config.toml
model = "multi-label image tagger"
dataset = "photos of plants and fungi (iNaturalist)"
train_examples = 45211
image_size = 96
grayscale = true
crop_scale_min = 1
horizontal_flip = true
translate = 0.12
cutout = 0.25
arch = "convnext_v2"
isotropic = false
norm = "layernorm"
activation = "gelu"
mlp_ratio = 4
layer_scale_init = 0.1
inner_norm = false
patch_size = [6, 6]
depths = [2, 4, 4]
widths = [48, 96, 192]
kernel_size = 5
num_labels = 68
init = "torch_default"
residual_init = "zero_last"
optimizer = "normuon"
muon_scale = "original"
lr = 0.012
momentum = 0.95
nesterov = true
orthogonalizer = "newton_schulz_5"
adamw_lr_other_params = 0.0014
grad_clip = 0.5
steps = 10500
batch_size = 64
epochs = 14.9
lr_schedule = "cosine"
final_lr_fraction = 0
warmup_steps = 310
weight_decay = 0.04
adamw_weight_decay_other_params = 0.01
Rows from block 5 of a small multi-label image tagger, named by matrix and row number. Rows with one number belong to one neuron. Each number is 500 + 40 x the weight over its row's rms, rounded and kept within 0 to 999. All counts start at 0. Numbers have three digits each. After the name is the row's rms in percent of the matrix's.
After each neuron's rows are labels from the 100 images, of 14976, where the neuron reaches its highest value: "peak at" is the part of the image that holds the peak; "patch colour" is the nearest of a few named colours to the mean colour under the peak. Only what is clearly more common there than usual is listed. The data: photos of plants and fungi (iNaturalist). In brackets: how many of the 100, against the usual share in percent.
# fc1: MLP up (model.blocks.5.mlp.fc1.weight, 384x96), inputs 0-47
# fc2: MLP down (model.blocks.5.mlp.fc2.weight, 96x384, transposed), outputs 0-47

fc1.7 098:503551496517459542522475502496495552446436470524487473439505477450491468523498458468482462533462491532497519470492495499516474508475512564532518
fc2.7 122:493529503413464544525483460516574552463569441542508499483506505554508489466456427536431545459489539456515516564495473493493507562430545484454473
peak at: bottom left (67 vs 14.1)
patch colour: black (64 vs 12.4)

fc1.299 106:433527476468509559515523505498480521487415436566512499478496524494508498532523493480455424509437528531453542488547506537499489508447439526503485
fc2.299 133:551464484419456536555478525484489555540535482527504490532480470544538559486448473527482499400548551452441518516485502487525492526443630483498534
peak at: bottom centre (55 vs 9.4)
patch colour: black (57 vs 12.4)

fc1.190 105:484480464528490557511473544384506412474503523515508513554529491536508509443498601428504364490485517551476486472490469524497423469488497556487456
fc2.190 145:571482464442449450499518520480475435435546453487492506523403507503511443522557425473506510499578549424537480466482556478494493532469498452489456
peak at: bottom left (48 vs 14.1)
patch colour: black (35 vs 12.4)

fc1.364 103:463505478523542378501563456482506499465501444473443460536462475522453500476525555441513545520552460515491494519539466418508539575463514528512445
fc2.364 144:554528499509577561563483498470562589492437458380473502525528552501502557516539500513479435438564506533466505536493538525510519497539447455488557
peak at: bottom left (71 vs 14.1)
patch colour: black (53 vs 12.4)

fc1.59 091:491485560513444529520460499476443450509459530583491506510522529546567468483502532527476420523496516518441505449491454558547525585539508598450504
fc2.59 079:502423518484440489486465530492478503435490532445521534519490433559533488501525441488463608523509533453490515467488559463511556521481509476504441
peak at: bottom centre (26 vs 9.4)
patch colour: black (34 vs 12.4)

fc1.378 096:497569534492496534490488479484469502512475468555571527495450575496514508503530537460427481518442508460449522497524446522459532554524465502492507
fc2.378 088:483471506457490582492440494509528507547572486524500523476521476547534534512456512466441455394589494459519498523510539528499489542470607542432541
peak at: bottom centre (46 vs 9.4)
patch colour: black (47 vs 12.4)

fc1.230 099:538553514513572515507425455490472512466502514457472493516543471531488534528472513480548539479494492480460461459521399487438448488508575469484409
fc2.230 090:449558486428497474588459484538528479534428566505461582519458532559499488509501488493477575465498557458550565514561482497500445514535477460516493
peak at: middle left (25 vs 9.4)
patch colour: black (34 vs 12.4)

fc1.291 091:472484525524524508502532490544486550513496507494560553480495524534505511482552516449482487564460535472452492428508483558533496510410503521532451
fc2.291 088:511495472488516536512504528471517482456550453557529512558503405532524495500450490492491436461547565457488569483528481510520514520537499518388537
peak at: bottom left (51 vs 14.1)
patch colour: black (49 vs 12.4)

fc1.73 092:499502496481551461514534508483512530459428466470489493542542467482436508522584534490513573549554482451506484483530454428431534554497530588452463
fc2.73 118:554507466524522537530441500496528562451430472429485510478573554519450532510499476507527499392562500544538507519458478483423504499539444567462600
peak at: bottom left (47 vs 14.1)
patch colour: black (45 vs 12.4)

fc1.148 104:526514467522515496427509423459485516495494536530427559501560445571487459460507509501495456506449487529452433454453447382497502468476528525473369
fc2.148 170:516506512417487501521491536497521533472462494453532552518572597466501502491520532401461527512436448485506548425509493500467452528442520543479571
peak at: bottom left (54 vs 14.1); middle left (29 vs 9.4)
patch colour: black (45 vs 12.4)

fc1.188 080:472452484498489493498548508443511525494529454455471478503505521467457505546462476563518466439497599494371499542486564508516503443465509514520545
fc2.188 120:476427532564462477469506474506530442482533544484512484463530469470439555510549511484525418541542455512512517496509513538567494519507486537492502
peak at: top left (34 vs 14.1)
patch colour: black (29 vs 12.4)

fc1.101 094:479593488488524501607549458475454547449471542514503540510532509483548481462500536434574515482536478509493514480436492513460471462511473520541397
fc2.101 084:484517433530511479528486450514565583501482476534446541438540519440573543493459503421477586499451485448514543489489523601456437467511464479492452
peak at: bottom right (43 vs 14.1)
patch colour: black (50 vs 12.4)

fc1.152 095:497517486558530454508522436472473543493539500479517442515514499508448570496472524466523538523519487497557508474468429421515515524531551529502371
fc2.152 110:528507478424478556560497529476558539526494544444510512462459602545533480536483464450504477517515460455492622530478507483462496557545449464513518
peak at: bottom left (79 vs 14.1)
patch colour: black (59 vs 12.4)

fc1.223 106:509438465539511471505519549400456491511496497546523540465508557501536509498521468485469490502500565541479529489480534499526497555497504545527540
fc2.223 106:547505564508456477533558560468436445444449464448520451485471533554541426521491504476502485486488503495545576509521472566492508474523508503489438
peak at: bottom left (75 vs 14.1)
patch colour: black (59 vs 12.4)

fc1.149 091:555557572552495541551546457437602493549511562504550439478466544488459453442512548484529478537537536443491459532498493497461505525541445504511510
fc2.149 064:498473437601465530501528569478526529468515457429523485501515523423504538504484500469448515536486592493561474495503552523473551493546524406518465
peak at: bottom right (32 vs 14.1); middle right (29 vs 9.4)
patch colour: black (31 vs 12.4)

fc1.216 098:600481522511574463491566563489491501469475475490490473505530515493393481461536473494492502509561465452502460511465492470557471571471553480464494
fc2.216 097:469481477443489508579500462477433500434484463485467489536530493501428590464472496480477504438546538529490527525532510572494509519490501484471517
peak at: bottom centre (25 vs 9.4)
patch colour: black (33 vs 12.4)

fc1.309 086:536460439494510494569530492522471587492565492519529514526495513526464545550490523488474541483495585557464510497525425452549509517515583563555471
fc2.309 079:600437508402489497462475510503562455526506524501498533494489543523491480548474442526496471441583467509535531511548525537466477511543443501543549
peak at: bottom left (44 vs 14.1)
patch colour: black (29 vs 12.4)

fc1.156 086:450461480511505553482493521534479512472487509512501485486480571472514429450477549468478383502469492489472495491477441519511430480545513588488439
fc2.156 090:489488491486487537514495547529563467523608494485489491525509537495485537480523422547455494444528512463526510506527536429446537482420497522528484
peak at: bottom left (53 vs 14.1); bottom centre (29 vs 9.4)
patch colour: black (53 vs 12.4)

fc1.127 100:457444515583574437531525528456510478526513542524495437490594537482547560524566546568560514529526481535527544499487530511529517528460503498599499
fc2.127 106:495550478518450524485529460486488507510477449507536505551391487545541437519515518516467525414524560521467560513577517479488518489550582602538499
peak at: bottom right (35 vs 14.1); bottom centre (34 vs 9.4)
patch colour: black (45 vs 12.4)