config.yaml
model: "multi-label image tagger"
dataset: "photos of plants and fungi (iNaturalist)"
train_examples: 45211
image_size: 96
grayscale: true
crop_scale_min: 1
horizontal_flip: true
translate: 0.12
cutout: 0.25
arch: "convnext_v2"
isotropic: false
norm: "layernorm"
activation: "gelu"
mlp_ratio: 4
layer_scale_init: 0.1
inner_norm: false
patch_size: [6, 6]
depths: [2, 4, 4]
widths: [48, 96, 192]
kernel_size: 5
num_labels: 68
init: "torch_default"
residual_init: "zero_last"
optimizer: "normuon"
muon_scale: "original"
lr: 0.012
momentum: 0.95
nesterov: true
orthogonalizer: "newton_schulz_5"
adamw_lr_other_params: 0.0014
grad_clip: 0.5
steps: 10500
batch_size: 64
epochs: 14.9
lr_schedule: "cosine"
final_lr_fraction: 0
warmup_steps: 310
weight_decay: 0.04
adamw_weight_decay_other_params: 0.01
Rows from block 7 of a small multi-label image tagger, named by matrix and row number. Rows with one number belong to one neuron. Each number is 128 + 32 x the weight over its row's rms, rounded and kept within 0 to 255. All counts start at 0. Numbers have three digits each.
After each neuron's rows are labels from the 100 images, of 14976, where the neuron reaches its highest value: "peak at" is the part of the image that holds the peak; "strongest on" is what is common among them. Only what is clearly more common there than usual is listed. The data: photos of plants and fungi (iNaturalist). In brackets: how many of the 100, against the usual share in percent.
# fc1: MLP up (model.blocks.7.mlp.fc1.weight, 768x192), inputs 96-191
# fc2: MLP down (model.blocks.7.mlp.fc2.weight, 192x768, transposed), outputs 96-191

fc1.266:169132085166138091100147186174176151065131136114135132135137135149114145129101134110177080104124139132079109145135150113136077094123149153153127159121073095074104088151152129097112133118128101086089135126133156178108217155099095111174121123077136156162152139143117164128095075113104138147
fc2.266:202082142079103142190180122129148151085100098121153146146093153101146172196125105114095144078143127090127152060138058141141172160129118116184094098119095047154112113083068152093135151175114130067085122155119134087148146151104076145156106159079082095169159138133086177115133138117181115127
peak at: middle left (46 vs 12.5)
strongest on: kingdom Fungi (29 vs 3.4)

fc1.301:129117045099152133085120083117163123099092129175110072141139127145116111142177136105111132109079147051137111134151126074105088130151139131120103130120138162107095141108181068080159103105138170126061151180170155169144113115143095149062147144124082183174128100167097087138103109122109214141
fc2.301:095120164088138147141153088154091138100167096157105112111136091117149135109132121110106112150105170135111137190177105081112115116122118136077128160160107069169123125115106126096074127096103131135056084141134124084088119149118131081163108113082097137111143129162109104094128093136098204175
peak at: centre (51 vs 25); bottom centre (32 vs 12.5)
strongest on: order Caryophyllales (25 vs 7.9)

fc1.403:189150129073091143078110129162123176151144110059103144133088105067125129130119129157149131110091098125160098095089153155145142137126146206173136147149138120137108113164077121135153193150131147146159099089141142153145124087130150165128111112131109153097087076136135170188164120133140099150
fc2.403:093138198170096103192091120155125149069079161093174097132137154094133114134101146088103161123147173122138101137110124148097122155121123150120120164146106139134081123117125084155119169169143157161155116190151168144068093104118184145124139136190112168129131140122122161075142148100140101141
peak at: top centre (35 vs 12.5)
strongest on: kingdom Fungi (27 vs 3.4)

fc1.623:095118109165089096110140115163107198070121181144138197120115087128159069109112120148204113131170126146114104097137189135165057150134128159158157128096111127095152114213162162159119193139126133068142132142167101165135196118147084159119147086087086145149111108143095063101134113097166121171
fc2.623:208157203167069204162168127133143135088150134149126069203164147101118078104145133149033144118051135070158072090118083075118125132131106115173143122116084115122166124089087128138153099131109101129094108124150121092136105149146121122139110190107122154182136127183082131177101110141142102087
peak at: middle right (47 vs 12.5)
strongest on: kingdom Fungi (42 vs 3.4); phylum Basidiomycota (37 vs 2.1); class Agaricomycetes (37 vs 2.1); order: Polyporales (26 vs 1.3)

fc1.716:164102080109061181148138148082093142145111141128117130133105156156180151147117100130143113172101112120142142149130115163115072149181204132105111181156125134164068110166105155139076137195154135134180079100116115069177122096112139126123146073116135062104094174191187094168093145162095077150
fc2.716:173134118208128130174141157164122146135136083177161157141109154157156120120163145111146086135127119136168120116093160121139138119088119130153111145099080112134075129202107123130107156097175071147136087129124120135142091107117135114134106205115112211149129121124119129068099094156153127099
peak at: top left (42 vs 6.2)
strongest on: class Liliopsida (33 vs 9.4)

fc1.497:189133138126100179110113114127143030130131103160134127110062165089134144154082148127135131096135125126147181157148155122163118136119158116100154179115060122097100130130112152153147191115139131113160087127143123080111118135150102080085137098148144138110099139099066112112178110110157181173
fc2.497:100140108143142146131134169102118208169127082188093105146127138076123108114093129103128121105125113150162101119140119139138147104111161109059138159115084108111117109149119125123106121117156046158099120114112162073096153094135093130099085162126103144163129162110140086062100120149137095139
peak at: top left (29 vs 6.2)
strongest on: class Liliopsida (35 vs 9.4); order Asparagales (25 vs 4.6)

fc1.263:128114139104098091089112046141151120141130165109102201146085076104161099179143201133158125070122149070066112121120205088142084167164131090176117142098121118109132119143115204053159182077179135146110154127175151166116153124119078170135127099147164114113131131126116114117139127149118112146
fc2.263:198126180154130170133138096144127155108115186115081086202125074081118091107152159160140140109071185092126072152132136109126144130080124103126084129111122146114127117111096142188154145134113089116086117180192141137105166140081150112143127152164072169097128176120080147123147134119110153087
peak at: top right (29 vs 6.2)
strongest on: kingdom Fungi (34 vs 3.4); phylum Basidiomycota (32 vs 2.1); class Agaricomycetes (32 vs 2.1)

fc1.134:161167140147088090103146076139122082145124136145116176153215103108161105171133169131083154127113189145121155087099094105155099132127116153130147120106196109109168150132135103111156135103114147163131079169169166171126088125167087107092130123143140197142150075164140096095082152133118135087
fc2.134:113130171089181121085163138090111096139093090098100108155094163102159124096131126119093113133114123130077090152158090092147104187173120094075143168088141163114090115087088083189145143112132135172092136117143073096167203168133133134158197124129087120095144117111093059128118107137136148146
peak at: bottom centre (43 vs 12.5)
strongest on: order Caryophyllales (41 vs 7.9); family: Cactaceae (41 vs 3.3); text has "cactus" (25 vs 2.1)

fc1.690:131124080147129144113119065110122120095132113144137164172180181182154118092115149139133154100123115091120121184179150106130152090109144147146139159152052107141148121121081174131147065097144139091102112074120117116140108174086040055139094122134141089138128162125131161118153107108160090172
fc2.690:153128141123108073137101145102200077114114135165124143118097126177089091099167130135118151080165136104140142077129115181055147116154100151115141200135082172142143100163104106116128111118129110133085110122094117058101111185112090124116106128144121065165127112131155088139089147125119098083
peak at: top centre (37 vs 12.5)
strongest on: class Liliopsida (27 vs 9.4)

fc1.172:128097176093090189140152180118123141116128169098054141159102095105125171154161167104128113171155166084107126181142169107149108147174139104079117151157135200129109163141051104071144141161109064123136117136092107083125130149105133132130126040168117118158114148159123149172095086111104110105
fc2.172:106254161138148150107143095079112156102097119139138152117113095198131145138131135086124104098196206120141173135103110167162105104128127135144112136117168094154128090060107169180146119071158102104155110150101106137060117139114107105144090138157110152144095150068176102127130095094134175166
peak at: middle left (80 vs 12.5)
strongest on: order Caryophyllales (28 vs 7.9); family: Cactaceae (25 vs 3.3)

fc1.589:085159164105128168152136113150085128130144140128083143133106119112156114144136177188066094126172136121141118164171146093097135085143116192092090079176166156134146168176098198160176130130161123085143093080110122132083107079125133136120081100154095049103127149115124096100172160075174118120
fc2.589:087163150174101089095113112099094110207122125112161179163102149141169103141115124141104129140196136131082119130104139156188160140077131096193159125098138143122126127102091160146103135103108083168122114126116103087140135110150187196153152086138147171151123116098107103125118070088149168139
peak at: middle left (32 vs 12.5)
strongest on: order Caryophyllales (39 vs 7.9); family: Cactaceae (37 vs 3.3); text has "cactus" (31 vs 2.1)

fc1.620:142154109124129120099142119142131086066134100117176134120101069132124116180112054110111087036124126116150118171079125108124137106168100102187179103114138178125130136164099192122139119119113155109090116132126162100080152080111174098114153108112115097153125133122122143070092147128086091121
fc2.620:174135130126117119193117146122143178149114149107095105175106168117175170114139122107096094131120056107143125104141159161163151080139099100160180119172112086137065092081161116163167161112102124135084129130097081164132144087095139113152111119150146162134178142147084163133145133143165116113
peak at: middle left (43 vs 12.5)
strongest on: kingdom Fungi (25 vs 3.4)