From a checkpoint of a small multi-label image tagger.
Model: 1.67M parameters, 96-pixel images, arch convnext_v2, patch size [6, 6], depths [2, 4, 4].
Training: normuon at rate 0.012, 10500 steps.
Data: trained on photos of plants and fungi (iNaturalist), 45211 training examples, 14.9 epochs.
Rows from block 5 of a small multi-label image tagger, named by matrix and row number. Rows with one number belong to one neuron. Each number is 128 + 24 x the weight over its row's rms, rounded and kept within 0 to 255. All counts start at 0. Numbers have three digits each.
After each neuron's rows are labels from the 100 images, of 14976, where the neuron reaches its highest value: "place" is the part of the image that holds the peak. Only what is clearly more common there than usual is listed. The data: photos of plants and fungi (iNaturalist).
# fc1: MLP up (model.blocks.5.mlp.fc1.weight, 384x96), inputs 0-47
# fc2: MLP down (model.blocks.5.mlp.fc2.weight, 96x384, transposed), outputs 0-47

fc1.252:100104138121132173181153118057116119135124103130084086098170119106127147130120150166152121126154110116104124118161132136117087117153136171112174
fc2.252:102112113137138096149120117102116109151125164062103149113158124140131123154079129130116143125150153126108133135137139118151120109101102123151172
place: bottom right

fc1.284:131117126125091148162153087134174155126159114101112175133119144110143119154096126155183116160145138153122131136134130114136191112144136165107172
fc2.284:084132137126152110123120172165145146127125136116133123101125122144087139121107149154122140089146150148166146129136117080143087165075097149143082
place: top left

fc1.314:125149100109095176080126124112139129116136089142137089185109105142110120096128104127146131128154101139112114112144135127144086126107063167130132
fc2.314:085131175125155097148119133073092154165102143146116151117146114139161127135118133153116142187102112150105142146086128138126133137134097122118118
place: middle right

fc1.318:144138151160089114132113079136160141136132165121132130137088157138142153119126163088170180107095126153124098133128082113136123142129138121169103
fc2.318:162179097140159175133139111118110156130164133147142137139127163170168124138097121130162112163152105139108157135126117114115124166158142132080090
place: top right; middle right

fc1.167:129136118090148106190144134121162126123113098133117094124097126079155120104065101131119121137126181137146123126135130123129126101097174179124141
fc2.167:091104124138126088097141105090174130150106131123148132083119118134150083133126107134148124104122154137159126111171095147102105112114127173168118
place: bottom right

fc1.196:142080122126121161134094128134101148135157101090110102149136131088119085129127162064126141152150146156093125146111120099164108103149163135154177
fc2.196:161127118135101142100142123138114120147105111112104140135124133138088112108138099131157134135104088151111145143117160150077145137093082167115120
place: top left

fc1.375:112102129094140123136137085120153105154114105092115109146110149145151132122136194117178141100139101127083059131129123130135126164132154118157148
fc2.375:153153151125102109109122118149057139101135075139119135136125144127170129107149135141143115113167141161099130147121159103163146139087113135075058
place: middle right; top right

fc1.346:171131109139127143113137123109151123069105097087145132114127097114124123155118112135131110166178142087093146093155116098168146128146123116164119
fc2.346:157109115140146141112116121137162095123148113092118113099093123106118183136106120167155186162089135122145134145085149146118112155098117088129110
place: bottom left; middle left

fc1.22:153151157164083166107104102129096089141159117111158123185120119146117102130146127129131133131148178104132121136099099169128132181161100146131165
fc2.22:126099115174109126121128116137093159111142111179115134109113113118153127123137096130119124172125115153116137157075137172165164142134127121135126
place: middle right

fc1.150:106145089095182143120146155079123153111156125118121097087128122166158124155113154137099133144166112134169144153137131116161138111090140140133096
fc2.150:127114102133141134184078113118113112169095115100189139103128098108127150124147132077099169087101108112131162113129098170124139143134104169116110
place: top centre

fc1.33:169100111160121133114164154096127119137133110092147155175139132126105121089109113146117106154169161156103124126166117139128143162130124104157146
fc2.33:089167124165143111123140138112150105080137124130102144119144139133090164152136137159141147163154149137100158137177152137100123160176139141120096
place: bottom right

fc1.144:110121099117133120131145135133129164096131124142084130091113091171180166154136153114195141137110129151116139195076135127143110136127109110134125
fc2.144:109125141130124181157080095126131087123076138134109120099131147124129093125136158135149143129107135139153150114155119196138084129109120185127128
place: bottom centre

fc1.355:166130128106126104150147157130136106120119115155112099146108161159128111166090158082172077149085140130124160125166082113138129159109139116154132
fc2.355:146122148102139076097088104120110116120147150136142098105093077141102163146139113144127136168150150147140132129151107133180131129120172120136113
place: top left

fc1.203:107142121127173120120117143116124123130108147106121098171123102163079182125150142107128168153124111141115130132121081100135113142170157144114072
fc2.203:124159166105117102165120142122131109122087134115157129144130159167130139143115161133108141108116154154121167172150136146192143114124107095115145
place: bottom left

fc1.138:147146141135122159181162101129132083075133162135121169122152130149104145147104116126084098109128104116086146123137117157095128097135101136166088
fc2.138:154113123101136124127158132131108146181131173150132092136131100131146168112136099121100115110098147163156119116147098144093132123128150114115143
place: top right

fc1.200:152122133154147169136146132103094108203103115137140147159138128094106139166142138149137112146120175107155099124123137135085158155135115122141129
fc2.200:136154112141169105132112131144143110126077096134103134077146127156113139138169109134093148121116110124125125123094164159104176122135124162139098
place: bottom centre

fc1.195:137139135087152178159072148120119139152161153111082139097148108125154138152165125125213137138137138107104161143082125116149124120139107140155159
fc2.195:114122085141112142069124117086118117143125096162100140132140177125152116077090104146117127088126127177101190132146107143153110083112166136112157
place: middle right

fc1.244:149136151107156140127161147101167127169142125123123141087100132135130158128166139103148117111110147125113153172128142091134116146118127146150106
fc2.244:113160150148150137145151173103096093125079129162141126095145159106145103155129125112160079144100116159114169131106085160142127098109132132098121
place: middle right

fc1.96:126164139102113165135157116137100173094125120150130085116169147144142127147144117129121099138070148151124158128139130140137127164121091146142142
fc2.96:133098116066103171153098126152132144114123124124143097180086089120129132137097135141085131047162162105136140171164120146099170148124160103101132
place: bottom centre

fc1.23:129149104139095132095104103163113160130151093084138150186141151126109133148115128161103100121139125131115126118128129109160115139119117115117149
fc2.23:117141157132113112148103096125110117177152141162108132147114107164115124121136186122138119171166110115112105157122108136069132164152114146120117
place: top right

fc1.325:139062137111090157132175169139151119115163105112152117104108165133115128119103125112143141160120099164104115107121115146095135147172172149088141
fc2.325:087107152121132123086130163145091161143113137139138159148111110124092094117143140135127103147152158145129156066125166114137149104145155133134136
place: top left; top centre

fc1.113:180133099124141148145126141126188149141145079095135110136090150110130166098115127137160102085124102100110058112151118129151120176144097141152137
fc2.113:137138131099101117105096131119098116115163116141123124138126174131141136116123151223138173105158127155143121098097118148138123140093103158133098
place: bottom right

fc1.338:104099121066104085143090172105112103113147167144114111117124115147127138167117179121139112168137140091101150126137122141131099129127191121151094
fc2.338:122068144104125177118136089137130136160099153162125108148107097106107135109105161126135139129093137122117144114158138099139127131091175120068133
place: middle left

fc1.123:166129079133125088131156132132182127091121122135161091164100096103106123153154113151168096140158155158130131154121184146104128147117136134116089
fc2.123:133171125139149129150128133131138165110190077103133112122129144153149137144123146170128099149105086157116153166131150088139114119122169093161146
place: top right

fc1.219:143115131130118126118147139122141148143131120140140128169106135163135082090125107106195089124153140146136159155096136149135130141167115168101132
fc2.219:087110125160136115150131100130128166135109078103116121133175134110163138132122123125104145150118129147144210126143091122100139125143097119131098
place: top left

fc1.55:132125123170130157107118096135110126118134160120106119169160126097122138100187131121114099119131122173151135142070138161129092127155154106163106
fc2.55:135119101114123082105126120131112120083079136139096075135153124101160130099107145098135122122164118163145172186108144129083126091137160141162130
place: middle right

fc1.253:098162083138121109171116150126144145116130169179142115140126155105133099136082116161156117167137116137085111119166099050153119122127126150135107
fc2.253:124150103155124141121108096136139145134101123131116134125126102132121080102131162087140133128167166155164143166126099105087125130096121149162113
place: middle left

fc1.30:112153115142162102112138150126135120155125055138145104143144132136141112123125125085107097152144112169153124074131127119140144209116168099144113
fc2.30:110177145132158139135142150116175067141132131097132164152129133090159113137129133147108103090130125166138159106120115147108194109128155103166116
place: bottom right

fc1.301:138132133135129121153120110110114133113081159154127100110094111097124148134120124114114074113135095135127147119090139127095084133130172183088111
fc2.301:106132091108118126128151114146166119126103155104154084094161160121145136121096151120156121122126149130121113156143118105106123133117136155169118
place: bottom right

fc1.266:125155140130128132119162064153121127130138091093102149144131120112140112085111106116139136116138130155146133122097151179097118103111141135127094
fc2.266:142122116133156122143114111148097191105137101160101104118104121141160153099122172083111124113130155147126163109115150137118116089110122094127157
place: bottom right

fc1.231:117116124123124101149078149118152118134125136113163157150130120087139120122151130140136173155128149173136126109149146125148071160138139116164126
fc2.231:118150119078115165152106114126111132152114086121125152140143093117141131152134144164090115078097159130132103145134138145148156116127122106123092
place: top centre

fc1.281:142115134100139122144160091109127092124112133174154154156134121134161120129079166119110118138131123126110126117106156162164175122123116139119084
fc2.281:193139124136126132152105135127137140107114120108096107115112111144188092123125110121141127163102122124125113115137127090087097118117136122129115
place: bottom right

fc1.358:117147137162112132101091080134117107144079116126138139155138133022117121118125116095145117126093109112134096135118147147119129119144129079136117
fc2.358:116126166105133124142150123123120156138137095095148118163155152126147099131127139096116129111152178173058129095109136169120159093133133111106119
place: top right

fc1.341:142193122133158123130098107103143106118154163141140141120135153116149158125150131135189104102158142135129132117084101125141122147128127171117111
fc2.341:103117125157117119166171138152148138135171146140139138136156158092134160105156117128121150118082139105139118087122111158069131114121118107122102
place: top right

fc1.204:117123112129110118102156074135084083121132110138104125133171118176118099132143113149148103162118150110121135163153122146118117141137175125116124
fc2.204:150137165105117175112132167111172201131145122133136133104092116112112146126120099148132107108087114148095123122149133120084120136120131132124137
place: middle left

fc1.336:133091083113134109110153111082132153105122146085114095101110124159097151142131134134154138156150143151105097115135134099092131139092165137108068
fc2.336:131139140120071165154135161098127159100106175085123143141116176126117145121193135126144114118128106182129151128125151142118146151117110098068168
place: bottom left

fc1.313:124119121145135161146099108108146126120184126142114144129130148166189122120106150117190094088130142150137103107112096113156147134133133140115142
fc2.313:132100144111142158148124107143093116074212135144130171160111138181133115123126118133115156112113125112107096137116141104124127166111107132149078
place: top left

fc1.131:176141182083100111147119142128059106158116142096135122155163132113127159113126137131179123085135135112104123137146128158121099111117165145129091
fc2.131:090187107138107104109153106122105125137125140169117161128134101157157180109154084137138139120109124158141122113100085125089172120156078142143117
place: middle right

fc1.285:147103163112106183102117103117140126133152119082111114139105132148107146178120119188145102148146162127140112109143136081151138119148091147087150
fc2.285:154133136142191138102094130118115131143149128120140100127135142149055141159102153105113139116146118129141150142097142140116159142139095164070138
place: top left

fc1.136:154100130102148160135136099088154148135112110067135154127176106125116098092108131116129105123143103141110120120135135169100109105147086122117112
fc2.136:134109131107109127138136168117116139132083125136123109120149130148091110108114131059163157141094169099105136102193112137135123127129111102105141
place: middle right

fc1.12:139118144129151156096116137102106105113112132151160175142109124141099129144139120128129070150087113149120134083138139168127130114130130102121100
fc2.12:142119119100121120132111128108139137083113122094138109156104101113141129153143150129115117146132075126114173142092143147098101099063155128137163
place: middle right

fc1.361:152135131119175171127116133090120121133121131131164117117082158177127086097137127151111139137152155123135107127121116151089077148140119153125113
fc2.361:103139128131130137115136152148073135107101110102135156096112107099181178086156153125126079113137144123166101124132092121165170165129155134138093
place: middle right

fc1.147:139177128162136110126085124118134097147118131149113127095150122123126158117121088124172104126166137125120137153140114110120116135119135187087096
fc2.147:097103159156116104176156122128182153132126156113125136143153133120157118096153134129102126123081106094128100100107144133085138155139091150125111
place: top right; top centre

fc1.368:117070138099133138095130158130113107097147149121157156111160149141126091110117118117104140141080098133091101169109169150114112142176131134116149
fc2.368:129107125116121117132143157097132149107124150170128149164087075144107058130164121105105133101152130142145128123143185113157111125101138109145175
place: top right; top centre